Rows from block 3 of a small self-supervised image encoder, named by matrix and row number. Rows with one number within an expert belong to one neuron, the router's apart. Each number is 128 + 32 x the weight over its row's rms, rounded and kept within 0 to 255. All counts start at 0. Numbers have three digits each.
Before each expert's rows are labels from the 100 images, of 14848, where the router gives the expert most weight on average: "peak at" is the part of the image that holds the peak. Only what is clearly more common there than usual is listed. The data: capsule endoscopy frames (Kvasir-Capsule).
# router: slot weights (model.blocks.3.mlp.router.weight, 4x320, trained with AdamW), inputs 0-106
# up: expert up (model.blocks.3.mlp.up, 4x160x320), inputs 0-106
# down: expert down (model.blocks.3.mlp.down, 4x320x160, transposed), outputs 0-106

# expert 0
peak at: centre
router.0:181081145136132111102148122092124139150141125122141134199134072150179128154096123161121124095111166138138076145114079121133144051118104127086110116113127065128164165165014118138118138170198154158100112127116162121170129164118141177117149116133105164132115199165081151139125121134130127117141116143137136095108113140135119
up.0:135100087084159094103125111153122094158166184109116113151103185101164115149048119205145107163075072157121135136147107083146110172130137142213121146088137119089154106108150080077124144147098073170210118166185055124110147099165167166131108100100140179153121154176127098148101139120152184143089109124099112108152124195117143
down.0:164118205084122067138143094177142107147087116131066134125120111110135116095199168147141112120086135119138126183178184163154133122129167167103084227099173142075103121114143158149091139166151160120118084127164109102051073156128100163162134158149126131091111098130156089240172121144114090090125076087161124143120149121083129
up.1:128089109108124137098176105103030129108131116119089111139161133176163174093149132106168174077132062169107210127123117168127149120144103157116128128131135109110144094107133111095135115136182098129102122064138152070183098151125110200112104147114133173090138113156120161116157141135193180115132110127103130086067094107100127
down.1:096108089158140127087110129137152123111153078110058128119151091177136128104141166148122092112125051130082091163130120107125106124145079139075097107137113122168120089116148125132097097147159130116168175179091131173135129183124080064104103081071119153137097144132098076151053154079198183139109118138130183105093103075118147
up.2:152152158129078137117140122114162136176142160106205225080152174185112119175126100062102123111035119174157061179138145130167150125137155144159115197125141151142136135129071078161119156141195151098102115126163182124123144185101151199166125135132137105086149132072085107122134100124129105101091167098143158137092081149123132
down.2:103120132118139077166126069126115047159106148088132134149135100100094156089097136116209148114135161162132133092126083079199132125139036138125130105126148124139133163139107129157116127143117188109102167134075100124131100152138180142089109109148127124136133159136138167210078121155103138189101148118117152122150154168141164
up.3:157170171116087099099136126207135075102134080123107069179098124080134075128157168116119113132168155098085159117134133129064083143150177118121152107145109104163157133152188108165155135109119126069137140144092122083085155103081145087166075124145108066094112077103150185119122126164096130139111123104119126136133095152062093
down.3:133154118131080105042084105125163107140138082199142130157125088099147096153138116152100152152152108073139124113092117102087109155117128179120133148145142090102191072106136058133156165108107126091088098172124144142120133118148161058145119058098107136169137109094102130106136131121114157117072111206119074080200161093132118
up.4:106091063160132114169177114180172082061110133092130104105073119130126122130132139140055087133142111107122061099149141160132126154167082104125137109082069167160117135120145123164111141116133104124121100113066100050109137095147180136104072087118104125088151119101135092154110155078105138103178162162110073131086106139160185
down.4:126072128074187156104168169070139081049092172155088119179047083132066172115146146098157110110171100089201104099123155193158122152068130184156137160122158205175135101147118124087128161076064171168146095075161102084133161139158157126155150152160185074137128135199159107122170128133164140135121141165137112146092116170137094
up.5:147160139114100123171120092129102135153065201115137116127106206130084109080104112091081125088131115178088152131156183104116145141163137158154092149183101108172096120134201118082138142173160078097082104153123094151141181117127135168126113115122149136085155157160117142138065193142126170104155131113148103151112104118111098
down.5:164117102069130084116105154118074144235182173158099079165073124139185140148146133129189100100145104093151144138160117098140136137185115134178092160048134134115160161156190121106126137075087104095150046122128140132112129130153104182164127103191138111150148193133108097173093174101124159121102134155133136147127212138132107
up.6:129090156112106142119162119140196117133102080129166144080111185121108122178175179141105099118130178162098082148115176140122139102098106145107139078097055099148127115090145122143125118133089119092123181120106092190111119123162105125137125079181133153136110130140122114126094182055105103151173153120176115130090232113152162
down.6:092121110148119166098127102169150140137145144106217153086110154163171117077100181138108097115116111133158112121116125061119115110182136188122153048079076125138143120095081082139106086165087153231097079142145148117103112131126055173110187129119168092103144120142105124114107099077102164164134154129228117123134120095153134
up.7:137075125134085121127116142087133136148092110114189123162093151147094125200122176132092136161121113164084110155151127113152105197128145116097080120177189120125125164145121091175128150115087148123143097106095134170129091139137151144172127100147158116154109103145197100127144183130172161124182119104115140099114156141178126
down.7:150101166199162147123114167098107134142129104083128165090092165111127132102132198157177152110187137117143126111135140106171188115092123177109105184208108152154100109117196144095085131181099149143128139100129111128070148115110138118157139102106141117163096136126144096163136158150159108151118152184152061102102120117176102
up.8:148121092147106091250134162129143051125107114157087128182166140175133076130122116128062137167075190131106095121130142131128135179076091099176089149089109087141137111105097120070154070125143106141109158142137113155159134110087121138146097099122162170162099142094045147151125071089096124151099145145126111109112083173144141
down.8:181151193164127082144126190143086167125102138123105159126136111144105129173162134109097200083180161157055119107140084139121119091155117173154132119115153118105095060162103160145128118094103203175118157153144147116178205154150133114125109111140091094148169136170137120080152103145121143104127119145124126121142105103119187
up.9:137116195123098093087171114152129169159158171037095119071144159116153136159133131180087116119129049104174153079115138170146123112089146095095153172169134167118068127078076139087105164131090081159109127105155127133079140132147119131123105185106131141143165160162196170129166133133085121099126138159089106194145111149147100
down.9:065071129116218145086100128149141093055102141218090132185155203136114172116144094182131102186183151166138168146125122145160117111127129085119116111091106051147094087124140121093101083132140063113141134146158130114142107176128148078126089166138114140123151159177106153150105138152083097183087126088121125164144110120156122
up.10:118173119103080141152131130109053108125106148180133128117136153121076115101112131137138103094116186096085136163116175161114156174131153167131165180120147184157062127184106135156137146107155112133068163124090131152105108070059112128159088172136181146102169105115129121134057106078168174136113089107145161163101108077137115
down.10:144137151182099158156103137131190137124093130106102102119139122196121104113166101112156141118137159172096089178108139188117084166052129147158145093164094143108044146146154125083119081121109133079142090163137120102110149091181174202117106150081127109167130166175095096023126092110110093139120112136116156083121128133152128
up.11:148144107178158160157131128096158146130131168095141122189106255094157106127090151124142084152205123143078102161164072144142089153118088162114112122097108128159153122110144192123152156132118086112113132096101130154073050110159101088125117165157133139138134149176120099125123147095153085152157123172157106156137168107115134
down.11:153104057161075118085180104127209112066071127112185125095213126091180132121142100097127161130062171133185126182080111107174121065133158136064119125095146146162096145117028165054117071159125171165136106066119143106110127126134096162092109157105110173117188115128152114127103143127156128085138089189168091136076098155120069
up.12:102147157140159164159112118152092077119173170113204128156154065123156127136142135103172119160096124123155190056124107080117099163118125172158179109103197181136095068157185148132113096121174123071118132146139120112107122149152158171094198103095136101172126119106157206150082084156160107116121093140092121088094165092142101
down.12:097089116116191123163106135151114153093149194089078130100088139104132123136131133167111150173058098126129125148121129135096139115176094152165095105083087095087092190188175153120089142149181115133143113192101127107146153114108098164133110162172089149112107114156126092144109174074119113132115160122118148076178136162129048
up.13:119154132177096116123101118063149134144113135181150104122166120132154156088124101083163177172082128105104127167129089104115159105130149118061124121110131097163163122071129094114155139093168118098127121132176090114131160159084150138124115107152131158067121084147142144101087053015129128135113154147043153138109138108160126
down.13:144133126109118135121106088081149147111156175112134141180139125158194085206121132119147077158144132160123169134103076058109112148144165136130089126129093139114110144126122098137122115102174086054111142130074184129128133087073126087128119104149152073138127134141101110165153095116173087095100124068082092104173127133106115

# expert 2
peak at: centre
router.2:110110180100127091150108144119135102120108115117139141115101112136135054121056085093139122111132127203128091131117088155155134118119074107076085108131125037199160120167130132126113137148156166123149138145131200132146107168128104149138108091140136146104094142159075165150182122104100118118130079161125102052157105122160116
up.0:142108123125128144136116108113130103142118155173089052155132151130117174096077135154121140111140154118145131138085142141127188109156092143152137088124110104127126188096142093173153158134114154142114132114082148112074174157118203120079139160140133146044146107156097133174110151141107152104146081097079125181137164107129147
down.0:120155084111178056155164116164099139077127152183126144153100125107217104070127113144124167091130140152169113122157138123136134140063176083165111143128109057098136148186131147121095082115092127130105091109135106119185121086120031151179099084161146125110141060096145162114168177120127126145137155138158122092165204129101106
up.1:118185130130109129192141156110082052127119123144161126102142144134129135082061092104163071137141092181109089177145114120140122208193118072138093131181170153084152181130089141112147131153144131146150162135126186118141134146179158105120066097164136147100136063057144118102116122094169133140144115152145118157124104139121087
down.1:209154085094149155094085124168157155140146100129135108129107101197158202108132079103117139075143068126120194142145140094082109191163165174082103141060121156138152070117111151092124139125067107119118084117139121145090167106126107129145171123148161092102175115161155124149113078151069102130108118113177142169106178056129189
up.2:119156106146171129166158119074203159164128125080093100102089113058159077141139132139098161067126132122130126117101140109136094140185156091124134148111157141119102128119114083159131130140083115118182099145083061125132161045080092091122133121123113117153090128131115093129145126129135139117110122125112158160123141164149118
down.2:146145092142142102125101110152148164139090133072200130192087133108122162117110131132131123120138161177181133087111138107144145104154181094067092132140142097101091150120128105151135160122108148148167095193141216118167052162140111094123122130102122147119117168105091102124160050125130092161098069124161129107133125145191184
up.3:109154154109112098179161089053168088149094097088146129170117104142142176141057095130097196122097127133130174092119169103060116157115190082147168157111084158115193105140145158091118130137063140150080112128083168128062088136135085130070141116100081110085110092112087122120154095098110118131159196133093135164097157181161138
down.3:080111096150150114136173124151137137137119193123102126106159124111098127172178147110140169148094157158106095125134165182111170148150137121132172049095075115153136188092120083054120097112098117191117166143142091110140153152137108118086116114106127178066089205127132100114190141132099117141151086146057137138142111092132194
up.4:100120123135135110090135114143168164107112113097129124201113112137133130124158180063170131116120146154126140114145089132164127127153133157121165134121186202163075126120081162076171156105015130159141154162098186127113119131092118140078121135105117106105179199194104165126068142056151131136137070174141131153134192146162178
down.4:151102172145121155129085128115146119195068113126119156107154120102106128107131134135145141107109080104147137173139116127117104182123106152136157139055155131131109138150156111133116095096144045122104170125112173149180158136130123070138141098103120125088166113091140105089126080093095090181129071106121136118129110163103148
up.5:098136133133091148140147137137128123138142122147099157111145098147108149141169146127167145088064137141100127137107153133161132180117084156120183145157139113118158112145193071197081130166115091178056140121126155101123144191165144134172144149139137162132103091144167052154100050136163108164134140160159100150100074102124123
down.5:173099109115161180076063114097154166088114099166138171101142082104104120139150140108113132118124126120098111110104150108108165134121146144182154119168089128145148126106102121196096107147082169098208127164100099115142083089093169104106166129152166138128122075098150152178108118096116108204133150152126108119148176113192179
up.6:130188081147149153128089142114131155073146162103118137136125126150138164154149088152089057151149070153051109102104162146095138154102110152151196054145077118094160117121136144209136095081179121143129147094096160159110141119110118074114150147131157153093114128115150155166146133070082120141123120126141086121119098153110118
down.6:099114204140151120148110113158141106082132185109106146101216099087056140134091150155124128092077122149118112133142103103101098058105093110166134147098171133108123146090123137138101070092132130152169093155151103122155134138070086221080123080125123129101145179091142151167139131184065110116119161121171164101168111130110152
up.7:116133067122141145141136109086099102087119124203104097089103139103124101184053103104096138145140114115138084118151129074175112159130153054141157189164157138136167125088154142072147115161157160160158128150146134096138103133115087108161124130078127174129101105172129095125162147186141117140118165114126145113075129105119106
down.7:117074206127085131139084133155157044148133174166095185121130085088110115068121101154126190121140184167145109168143142156133114111152105141095146128143126136119146147106151185123129093158089195104138122094135072144219125169136109138167127193152089106171151119140143127213114122106103144125133072183110063139096104123139079
up.8:106185125082149131150084109143106174050107096139140115114149145135146154049096120081149155186152115088057109153135125141138125128090139049118155052123193094109174134150126161169140142211191114076108106124197112108132120188073193106139121100109137115121094109165126091120151170072116131113109149086168137098092148057156085
down.8:110110144087109153130121140149194135151097132102175188153111083183091089121145141089154076188126165131135156159191120179159070103126093132110141083099088139128067135155064122110153122111166179146107104121130110160107117116063174120103122185116161135121097148152072117180119125110140082141164135200197123101163158118086134
up.9:116132194128119150127146131162147173101126113091098125112142073155124095106184125190114088138121088071104086119150142122136194136140153127118101139105136137121045143145096114131118123130141083137124150174131175091094130104099156112172152091080136132178144088163128139110104219149138121071149127127145095080130170128099179
down.9:176093144122146112131127140124127148157088130120165060150043158114170123111142173087125134133127160101181137112130119172126085164152146117083121141108142148156118204172120131172146147134098101112086148150174134183099171152140106091146157136156094149146081153123105127114150107121185083157107152126196167150090164124174187
up.10:137119164143159079132146079121170122089109104164050176129093137110108117105073133095137171128100117126120114132100150117097139096117167128190181145201152114148129143137143119096167140133091055083132142130141137073100129080170173102108148154196103071196166160103138039135171160082160123139099134148128094061123125168140145
down.10:112160182135105111104131166159097122132041190150113121139109139188094146134149135146081082097136101103141093138075166170128092161142153129130131188108158158164178138097194113146172135062117086118112115099087081138132154124058150120199150110026099144166149136137064088131170149178115107156114157114133146125209076130090156
up.11:121146116144136133147073142131104107150056100129106105122105122147165100121062153095148105169120140088088115122156129191072173103135092128163186115166111122121133148158123165146158175146143113133123152085099145150071059098130109120132159164095131139162158140139089108158118142049134119147155130180125120166081092144126180
down.11:118203142148106152092167150103118158068116152186146167194151119170125062160098095136130136169190141136134154093105075153165125158153150135128139078070140159096104134086185121103094130163133152109120160128114140042168166144113072137157113108184142118149161123167137089093170144142118143127129138179121102154163143136144128
up.12:109169146124125134090075110117148184085112084170087151101150138172088137131108043100095091139111108103145138064157088049108103130060105154136121125170156087129121166114137154147134150126122094135112113170090197165136126145152153088159088164097133105128144170145187113117112108125072133106139156118145082146066146132069148
down.12:113121170111173087175122173119129130084138148134138082133125150115130122103212166055221136083149122102132110094094139076161153117135145143134136153141135129104172128141132132146057141104099121116080148141165111199100199103105110132164098217212173159085131103144151089125086057108146160139111091133142166051110156145143134
up.13:139229139147093149115101094117067089136110130151101151115106130121078147180119183107120171170154071159103140172149152143129123136159119158129188115125132151136187092169114137119139102171175042083151099222139115165062132111117131081101137139165112161101107156120127107142119157143179169136194144133125145157118155079143132
down.13:115175065090149151156131145129140122106142105146196146204156136137152021128101157107128119191141150140173048119128113139141140122170142181104136094173132125141103167177132156189156145185142086098103132125099070161164094151118130135137151126158142083123127153110108093186135190109127058086125115077074144152129190158093128

# expert 1
peak at: top centre; centre
router.1:121152134114197098095117133146119161129143129171080130146123169094165046193069112051100098173129123162115105151111112115063107146104119085094122143129127112142137121186174153143088123121189148095134156144137167122147176125133139045154120198058141174095125174146071141143144138104109132119095122130112096061131104167156171
up.0:130237134112119175103087118093142086115153116079135124115138150143137150146170065179087148159108111102169167148131096137129141120174114120116131155159104116157171127155149171164106182135112147145081162166153079164116145163095104159073111173142084124152142120112150141137146107058112088159154085121102140155147139111150108
down.0:130151144187137160135125081093067143141100108121143146127147135165119162105105122117144042194150164101079119093147167086161162162165136159126099121173158095116124112137137065210109065110156090104141131144102140098131107110099141208118157083128163162216190132153155145117112073139122156081163134142201141187160158089115125
up.1:134156146149074158100137134149168110139126094100180100122138179096125145078093122120111097098037097112126144174108140122102104138183090117082125142086088106165158101126116151084152146140201050141136082151148061099146115152122157155201112097133132131064115113128039124141080067119150167097122102173224148072138117088120053
down.1:078089166100197184144170048149133102113123097062119123157139110108126088082126095148127159103136106133096134157145103127140104109160042124148155138093097092125095156131127118095086095156131151146117108117184104151091140162087112137161121109132119195140071102159164122155127100061086085125029127094141085110117073078152128
up.2:108079157136134129189131148101146124119157112059136136117168203104108121075116185119133116133126126146160102143120198143153105128129150178146113111114127135143113157158137119154040128193155080105129114071152175255092162219170169110132146188071125103192116156154099168125160145085080135177112111143144148138141056146154140
down.2:150149107118141152124122144129123101110153174110097084107124111124197088104134114162108174107092137064114230103108091098151109119145120105106018172174141137145168163167120065112181088131092039182095147130073186081153127085116182113155118136098140156124159111107084148171106113139185132092182113077101105134129167148127149
up.3:162123139139180126080151183125080112090135142140139150150136091136147145141151118110174129097110119120164190140151116101145132106117162149137131149143088112139126107126094091045128174121126191174114148135100129053108072106150109079119181085124143132168185133112102068123135110106176097156100151178164129113073093175145114
down.3:167106059169130190182142101167151110158116124124101117117144118140140108133109168197192139130112088105102120086154111176118181091183107153155139149123109126152113120167137136131182132116107096137165155112100167100188145068086193154195108144113129095138153134160117124097137148135145063104134109158148124084128113136148074
up.4:140147135170145117100110154126070198142150097089187173176053057102121160092071086159147154116133134145095103181196133130138140153134100159149131142143158180092125114056124117186126112152128183126137134115119111184113126129125069174137173076165109126073140153085193149156145096196122136081134096095171141059128160103173192
down.4:126196142120180165150169148101160147097116163099156145046116122145192116147094134126157150191117056131169151098142087110076100094097166090086123152128146063150161101119117123125059129117096182166141109119180170157104149142097077112083064190130135154127169130137154179178138142150088122070116096168099148128155131163105112
up.5:161114104148164123171096182108119110116145171098112144096154161112092151192138182175102132149171107136091183134132135164114097116172176140148124160157174163167166159156135123132168130106130142147091127126098108129078098145186127039047117180090117087155098216087138140134185145114119133139099074125086152157094095156115122
down.5:111132202134127135116167138118186139140110159102193086070118116126150142097131126149137119099137121124124109159159095189176120101128146174128161203130180058144143138110110151156122102118214089083124122124197133182162143090137085067129188083156125096138129100134121112111177122133157107091095153116132164141171164075145108
up.6:166092140102117078125151074131131141102119070084171125060132103158198130186181128129161114111053093178121159084149120116105115116124093113092153143108154214133119121069187099202101124080176087050053154118114134122159149114149074148152127098134157118182136140172121108156147120133155121140138123084122149145019149161103118
down.6:156132147177114044139120039137088135188103138125112135174117128087139100093110162172169084134063122150112111141128141106157164124098164102102164069139118085139148182122159139141121089095222112156098129102129065124119185094154106103088170144117123107099155164135138159176127154152085104133098109081181114205073098136153128
up.7:157126087154146114132172130090109105157096135124087099167112152197186136110166139116083155124113116195154087115073142170180077169161138105164087120140149170126166138122047158159168149108114150135123128138152070157137123113176111123133119124128169128114082115130146075119142133116129078126157157072161122192115115051111060
down.7:123135118103139087189129107149156154169167136118190143141077085124098078141101102094116140091162132166107184180076102127089141058125154094157115160114075143133087095157080141119073112100125163151100152113067169143149160122125143092135097168172080103161138153107100099253090136139077134117154157169072124152082146172107082
up.8:140157101138082078121142140077122158116124145147115163084124215119129091097156146138112130156121172125167173179122108118123137144085140122137130157103148102141074082078113172133126108162116100166181151154159106088107160083088134177156103134088151138053137069105120142113173114172093130127125148135120117078110134109128113
down.8:079155178094115144155131072105145139101105129137117138157100144102108073104147086119124094091164132114110122119127121122174115129130081092110139113171142110106155122127113102117111133152106165168098086163093104118161147141127138082150162185159170071165101131132095123114061155132053152166099135080091135127090191060146136
up.9:122094120083118091050153168131040138181156136095155149113197093171116089196131149114162133145141133136087083119136150070115098125102109122103130108075125136092079146022133140108115153175103153110141127176149146157137136154166155140109114144172116092142118152171055132081073158142097140117146095113136135154152109176133043
down.9:126107063100173114146152151100137095104131086145116099107116144131091160091145164131190076107146128173086157098121205163145207155091157122121127158150057143127130143173145168135108101053122123180132123122170095147088135089122105181127121153115162114136127146131131108164127169140083139088159180144111106129090153189097151
up.10:147153113101122185125154115181163090156121154126163086094113087163073141136137107215147180146095117129141108052162134095133159177165147152109120151116122063161129136165063142113115113207078154137103107179141160067130123064137132084178130082171161129200130176115130132094093131138113067090175120134083106059107122105142053
down.10:142159142161104099129108117164140150137153122159151152092075128165168110154151219158097085162144088181058102131134130103162207149094150112104137140149125139172073168143131152070165156141124088139130153148130124126079130150121181080130115099091194114136092137184164095135120136137103086098116129155134138200169163138109142
up.11:110112135140060132114088122081166128166119058090157125125154140147060126076171108124127132122128157096160105143112161077147177141080133108170136143106122152157139167077143093153120139119157127152171109148142098124105165137152155168119076104098188136174134112092148096106114107109145116131161099118138163058119096129121090
down.11:077066083133148136178117133088112092056151163117131105131115122143091141115102147070112134160140093102153108145152124135184125147142133124136104132154139125109117086140127127098121093170106091085124141177098157077152100131099108154214125158164235022135127079156157130180076146171161129115121148152121182139133146166126102
up.12:196142163119120155124145120179167049109188097136115109091116166127098144170134127107098100170144132092179138150172125108178085072145088101106131128146190084103086162120200130085113133117149143154136114157136032125103144102111123167155098142104146114099153130120064113107099126126129144149124139154071099109132109098144122
down.12:183105076148148133127142070162102095220146085168076121056161106087142170037131189122082142155142161103102135186139149147128129094112121118166136111064131162087125117134213123114090114104119200091150119167086167114174120132122142156093173104094113096161144101115146117146134075122111142105200151099092151147093107097180089
up.13:135085085101145102077123147144140146123108079119100149128093089179165142102126128113088115125174122132099118123166115210111094155107127109144119161157113042078164113136150098125112127115128130111092094145163141057085135127127105165115111094135126082084118129136135073127123158118141139128150151176120113161098145121149171
down.13:171167129155107106140153140145095050115108164131082060153121169166124130170149116083147119138126127137114114179127102104100125121120082113128083140137149083140126115161096157078180101105105100108099120169116137073193176088101112098111175158067172156162148103127162131177136169158116123112167114190150144181141136152105103

# expert 3
peak at: centre; middle right
router.3:128121123136182113110102140090120176126147139112148169137155106100125096137086096083104111103122170141124101130131054125156150100108121126039103098180121107129196141220083187158102122112172165121104120085100149124157108178131133128107128165107138157094095240131065145153147104082113158143104098154150106098141103131161153
up.0:099098159159196154108104150156129148079164159108120135141120132120115160054070142108146140139124052153117084101162102132106135103103101145121096152107163111115183124122141086131132169118191207130156146174105099175079140157121183143087074126096158135148129180148097126144067175174151163146143087091132144113022194113098121
down.0:163118155094148174174148137106124119039113185124127169142121180097098106145134134135130128113103173153169126123121095177120133171164144091117090116096073122117081131139105132080159121132085106115145074081120069102164140093042105130102126150146041147135169169135126141109115164131111144136129140115104132120137222173081124
up.1:112174122167133162137115140140138058152161113164172138099142166141118122134145164126070133125199118081178156152146091143102123170118133163151133110113098128196088119152109104073153062102144165114135119143127104102085096184105123114134085110110138125138099073112125077103131078102138082147192170125096104119115137085142201
down.1:141151124174139115108149159113105115141108207097166132202150173105119080125108119118165168158162184142120176141125131091104116191142113183174112122172149148199065136139086169175137145093126164068144102113144093098149176153170126119071100167171074148079145059140130106063146125103127111166134036152157083112109126119122189
up.2:111121131139105135143125095064087075110121140146179167118082126154105162138105163071184078120138197142128094131158162121143136106161102137134061111131136111063110134129137117085128105104083201087142174139166119061145121144068106129105109088163166140141108152144116114128181106187112201095139152064158135081063177118141184
down.2:095194121130179098172114136141111070108210110136098084156172140131133127073120182089162154126159121115069059090089160131129185136149141116100099137143186166093112154205148117115119118107168184141114106121121105132116127117103179099116123152127140190126114077128136124153132138090117129139111171166144134115076163165134092
up.3:107112179146115150160117161158144100076071135130083135080150131160132103114122100082068119148103087146079041083142085109162134138146150146187133078110181088132079167167066142064124090088162147141103164067129099072164068184121095091199163117162078154193146152134104108142163090181111194169123131140145100105083122128151059
down.3:097159097163080116102156118135150179146139141092105113140122095062110106186125135140083112093183169107141122156130143163137052164076182193110163152133193148070101170121121145142085168159139125085134148185115171140210130140157120158124097070149172095093146130061134147069080103140136109164116146158127144119143101121117120
up.4:159119128136138135112146105138153116122108099120086080118148063144129170114128149103127156143113085123120138124097114097112083228099158163145123080108204092153080115133083159112091115140113130155124139215097098099145143178179130076134129118132065108096129130206167117124188152121136128124146093146121114116140130196132172
down.4:099123137109147109150117106163107167085125136088119115101160113109141128096083151149123124096125123074131115121141149129143140176140117132109122140180199151150104152122200114167127125151127172132098142133077097156142130129206162131142188094072096092149138152138144151062150113103109113149179065035096174132158096132173121
up.5:124112204149165140065077103130155132154133150166135124158126169162110165158175157100200133128149147137143084126149120107083094082137130146129085153106157140132179148144087085135130113135081126124159117162118137135131082130108071214073113149083116182158127088133120143153102122151105143129132101127117155146163087151074148
down.5:140092098109143153157081154120092163141106126149128118117170065123098077122128134096135149104163158157117129095134164150087124100103168134182112112219116090160077074145104104215134132167097116109117069162113136114129120159161127125111137117172145122145150130117137149184122092144178104134115100110166159143155105136111157
up.6:103150146143088169156100179152135131183104119134116149122139066189166098123170127032129105170157084141070132146117122115056149134162081114166153121102161137098042107128147093136093113104179118134169103145122154098122125149099156150123179138130128169098109101119094141117120128143110130112176116112125133080149122107102163
down.6:115133125170127108172174143087080172137119160155142125194156143187066141104116106044080141192145158130142118095123156137105126074127130115206061188138150093109147111112108083113182075077141107133160112149122121080142121096131125121171107172122126168136130134101166166102136142053148123123120083121089144174123112148059174
up.7:108120163121110146142138119104115124146110177115121115083084077160108110089133159116152088093119115206132097115151088080147071132078165150124118131147154158105098125084154100129110137144118136130131152139081090165139122147142127134127128104171101126145146104114131140118080171168129104094201144137148133203072100164116127
down.7:099096162172145184152105121110161117078096106136102144102119156147182108149112188153132170088190176097135100129049148151121191123122123121158116109109115117088115137084152130127094164149100108188160168090117143124151142099118102115131129169122130141103121127106106134112095161147152103174118129108123127068178173088167113
up.8:131097084112094121053181140079130085176148152156207122178084139182196157148148106152109110147128147144114128224095124117104156186138150088141120119138143185133120092086081063197104161135165104107096107144197079136159139146120122117083102181123145202123083153145178088157130168139131118131131096105141154159092144145166098
down.8:086063203079075143174130087163141111129106148167063190120163116158130152107071112116112130117088087136112091112167188089092136140119107120112086132070153080089127153108077133104132082212065158206119129097122189162094110114144121147163218123121171116048155113051135149129113124164110117206180163115117080115143095094104117
up.9:106165103105143143129151131151084148102137145191133123255170146082120132134092179060137158118139198098118121131118145176187133058129159097137112112150152120143137120126153145202091094055135110086096078135182167116126116112162146127136071096141158119139112105130082127151074058081160119190212124144167150124083124124131103
down.9:088090168163128181115137087158116110143142117165146109147100154166164133071119154134144200104104168180125097148158167142148159094108081167115100103088156117194113170030159188123113103106169136116148063148131106091125129082122099158088117201092148135111125156104153170123094029133150154112164187149073097114119123180096152
up.10:151123138131190153100098070133138055111099133125173140175092131074174112156074094104091162131076101110129066146071155140139110105194114125110085152113101119156068130118089226091135117138109140116163107102167131119149166171120103132126181121069137160118134136120081125099154085147151141137063072071139104140133207148127127
down.10:145110159097118063163144119156138098132143127108126162099185098159102133128112150132154136094126092102120138195155086155132178106158114144104138173103165106124206107128105072121145148156178149161082074167122145063134152143128174186178113147151154125142142155116148151223113148202148135152114124135161099178134138103104089
up.11:069122156104112066182145120073152190142107149056099114098152135170096129150112121147065134166104137106182137098133136147153158118103179111156101139117095128153154163149124086095132141178114114147202160189112100160105092051167164172109172124054158121153116130107036060122173062013115151140135136133084114188169115118146170
down.11:120123188097073106110112136121135132132111176041083116152083128083119205093110129128150132131136095086153134111090091113143160125145103112110104158130096119088139213163125112107069113152164151120143132121088134144133120155186147159163096118107160128122102113129135118182129111117138147166126100110118125139195053104178117
up.12:102118090129190107121146152074105143074080122177172115098098097106124101131116158106109092181133096118133157171135142210125073166162092094151149165108158115184201140095187091125114158107049077163132106107111178081120174120179122074110188184077133121132114091104094070097137111160187083162119110133105115184115106116107163
down.12:134120146175109109115111107162118147156147132141146125132216132126178142150148132063128119193110138096156081076142095151076188111131164098125127110090080140159150140092105106144154100172089110080085100153169072092200113171102169095115127118203158111182185050155176121171172151125099069079069079084156159122077132125113209
up.13:117092129155049174142151073165185111172127080138085109115158138090118066076196141092162136114146093166119121095159106139112131028125109176132100135100119059105105135107074084160145154115127101152097108163142088112103116115108140171115136141166105098175089120171187168118070090101153141094158155135142168139156165091164068
down.13:081150147132188172168142106156148087124135197126132097138106124085134114098171097149199105101106103131107076121055096148135135145149106086142092111143129190089106116075096097127182172129169076139126152143175159138075093139155154152127166109107128114133165132151046110164057164152177132142144121087146105119151143108086122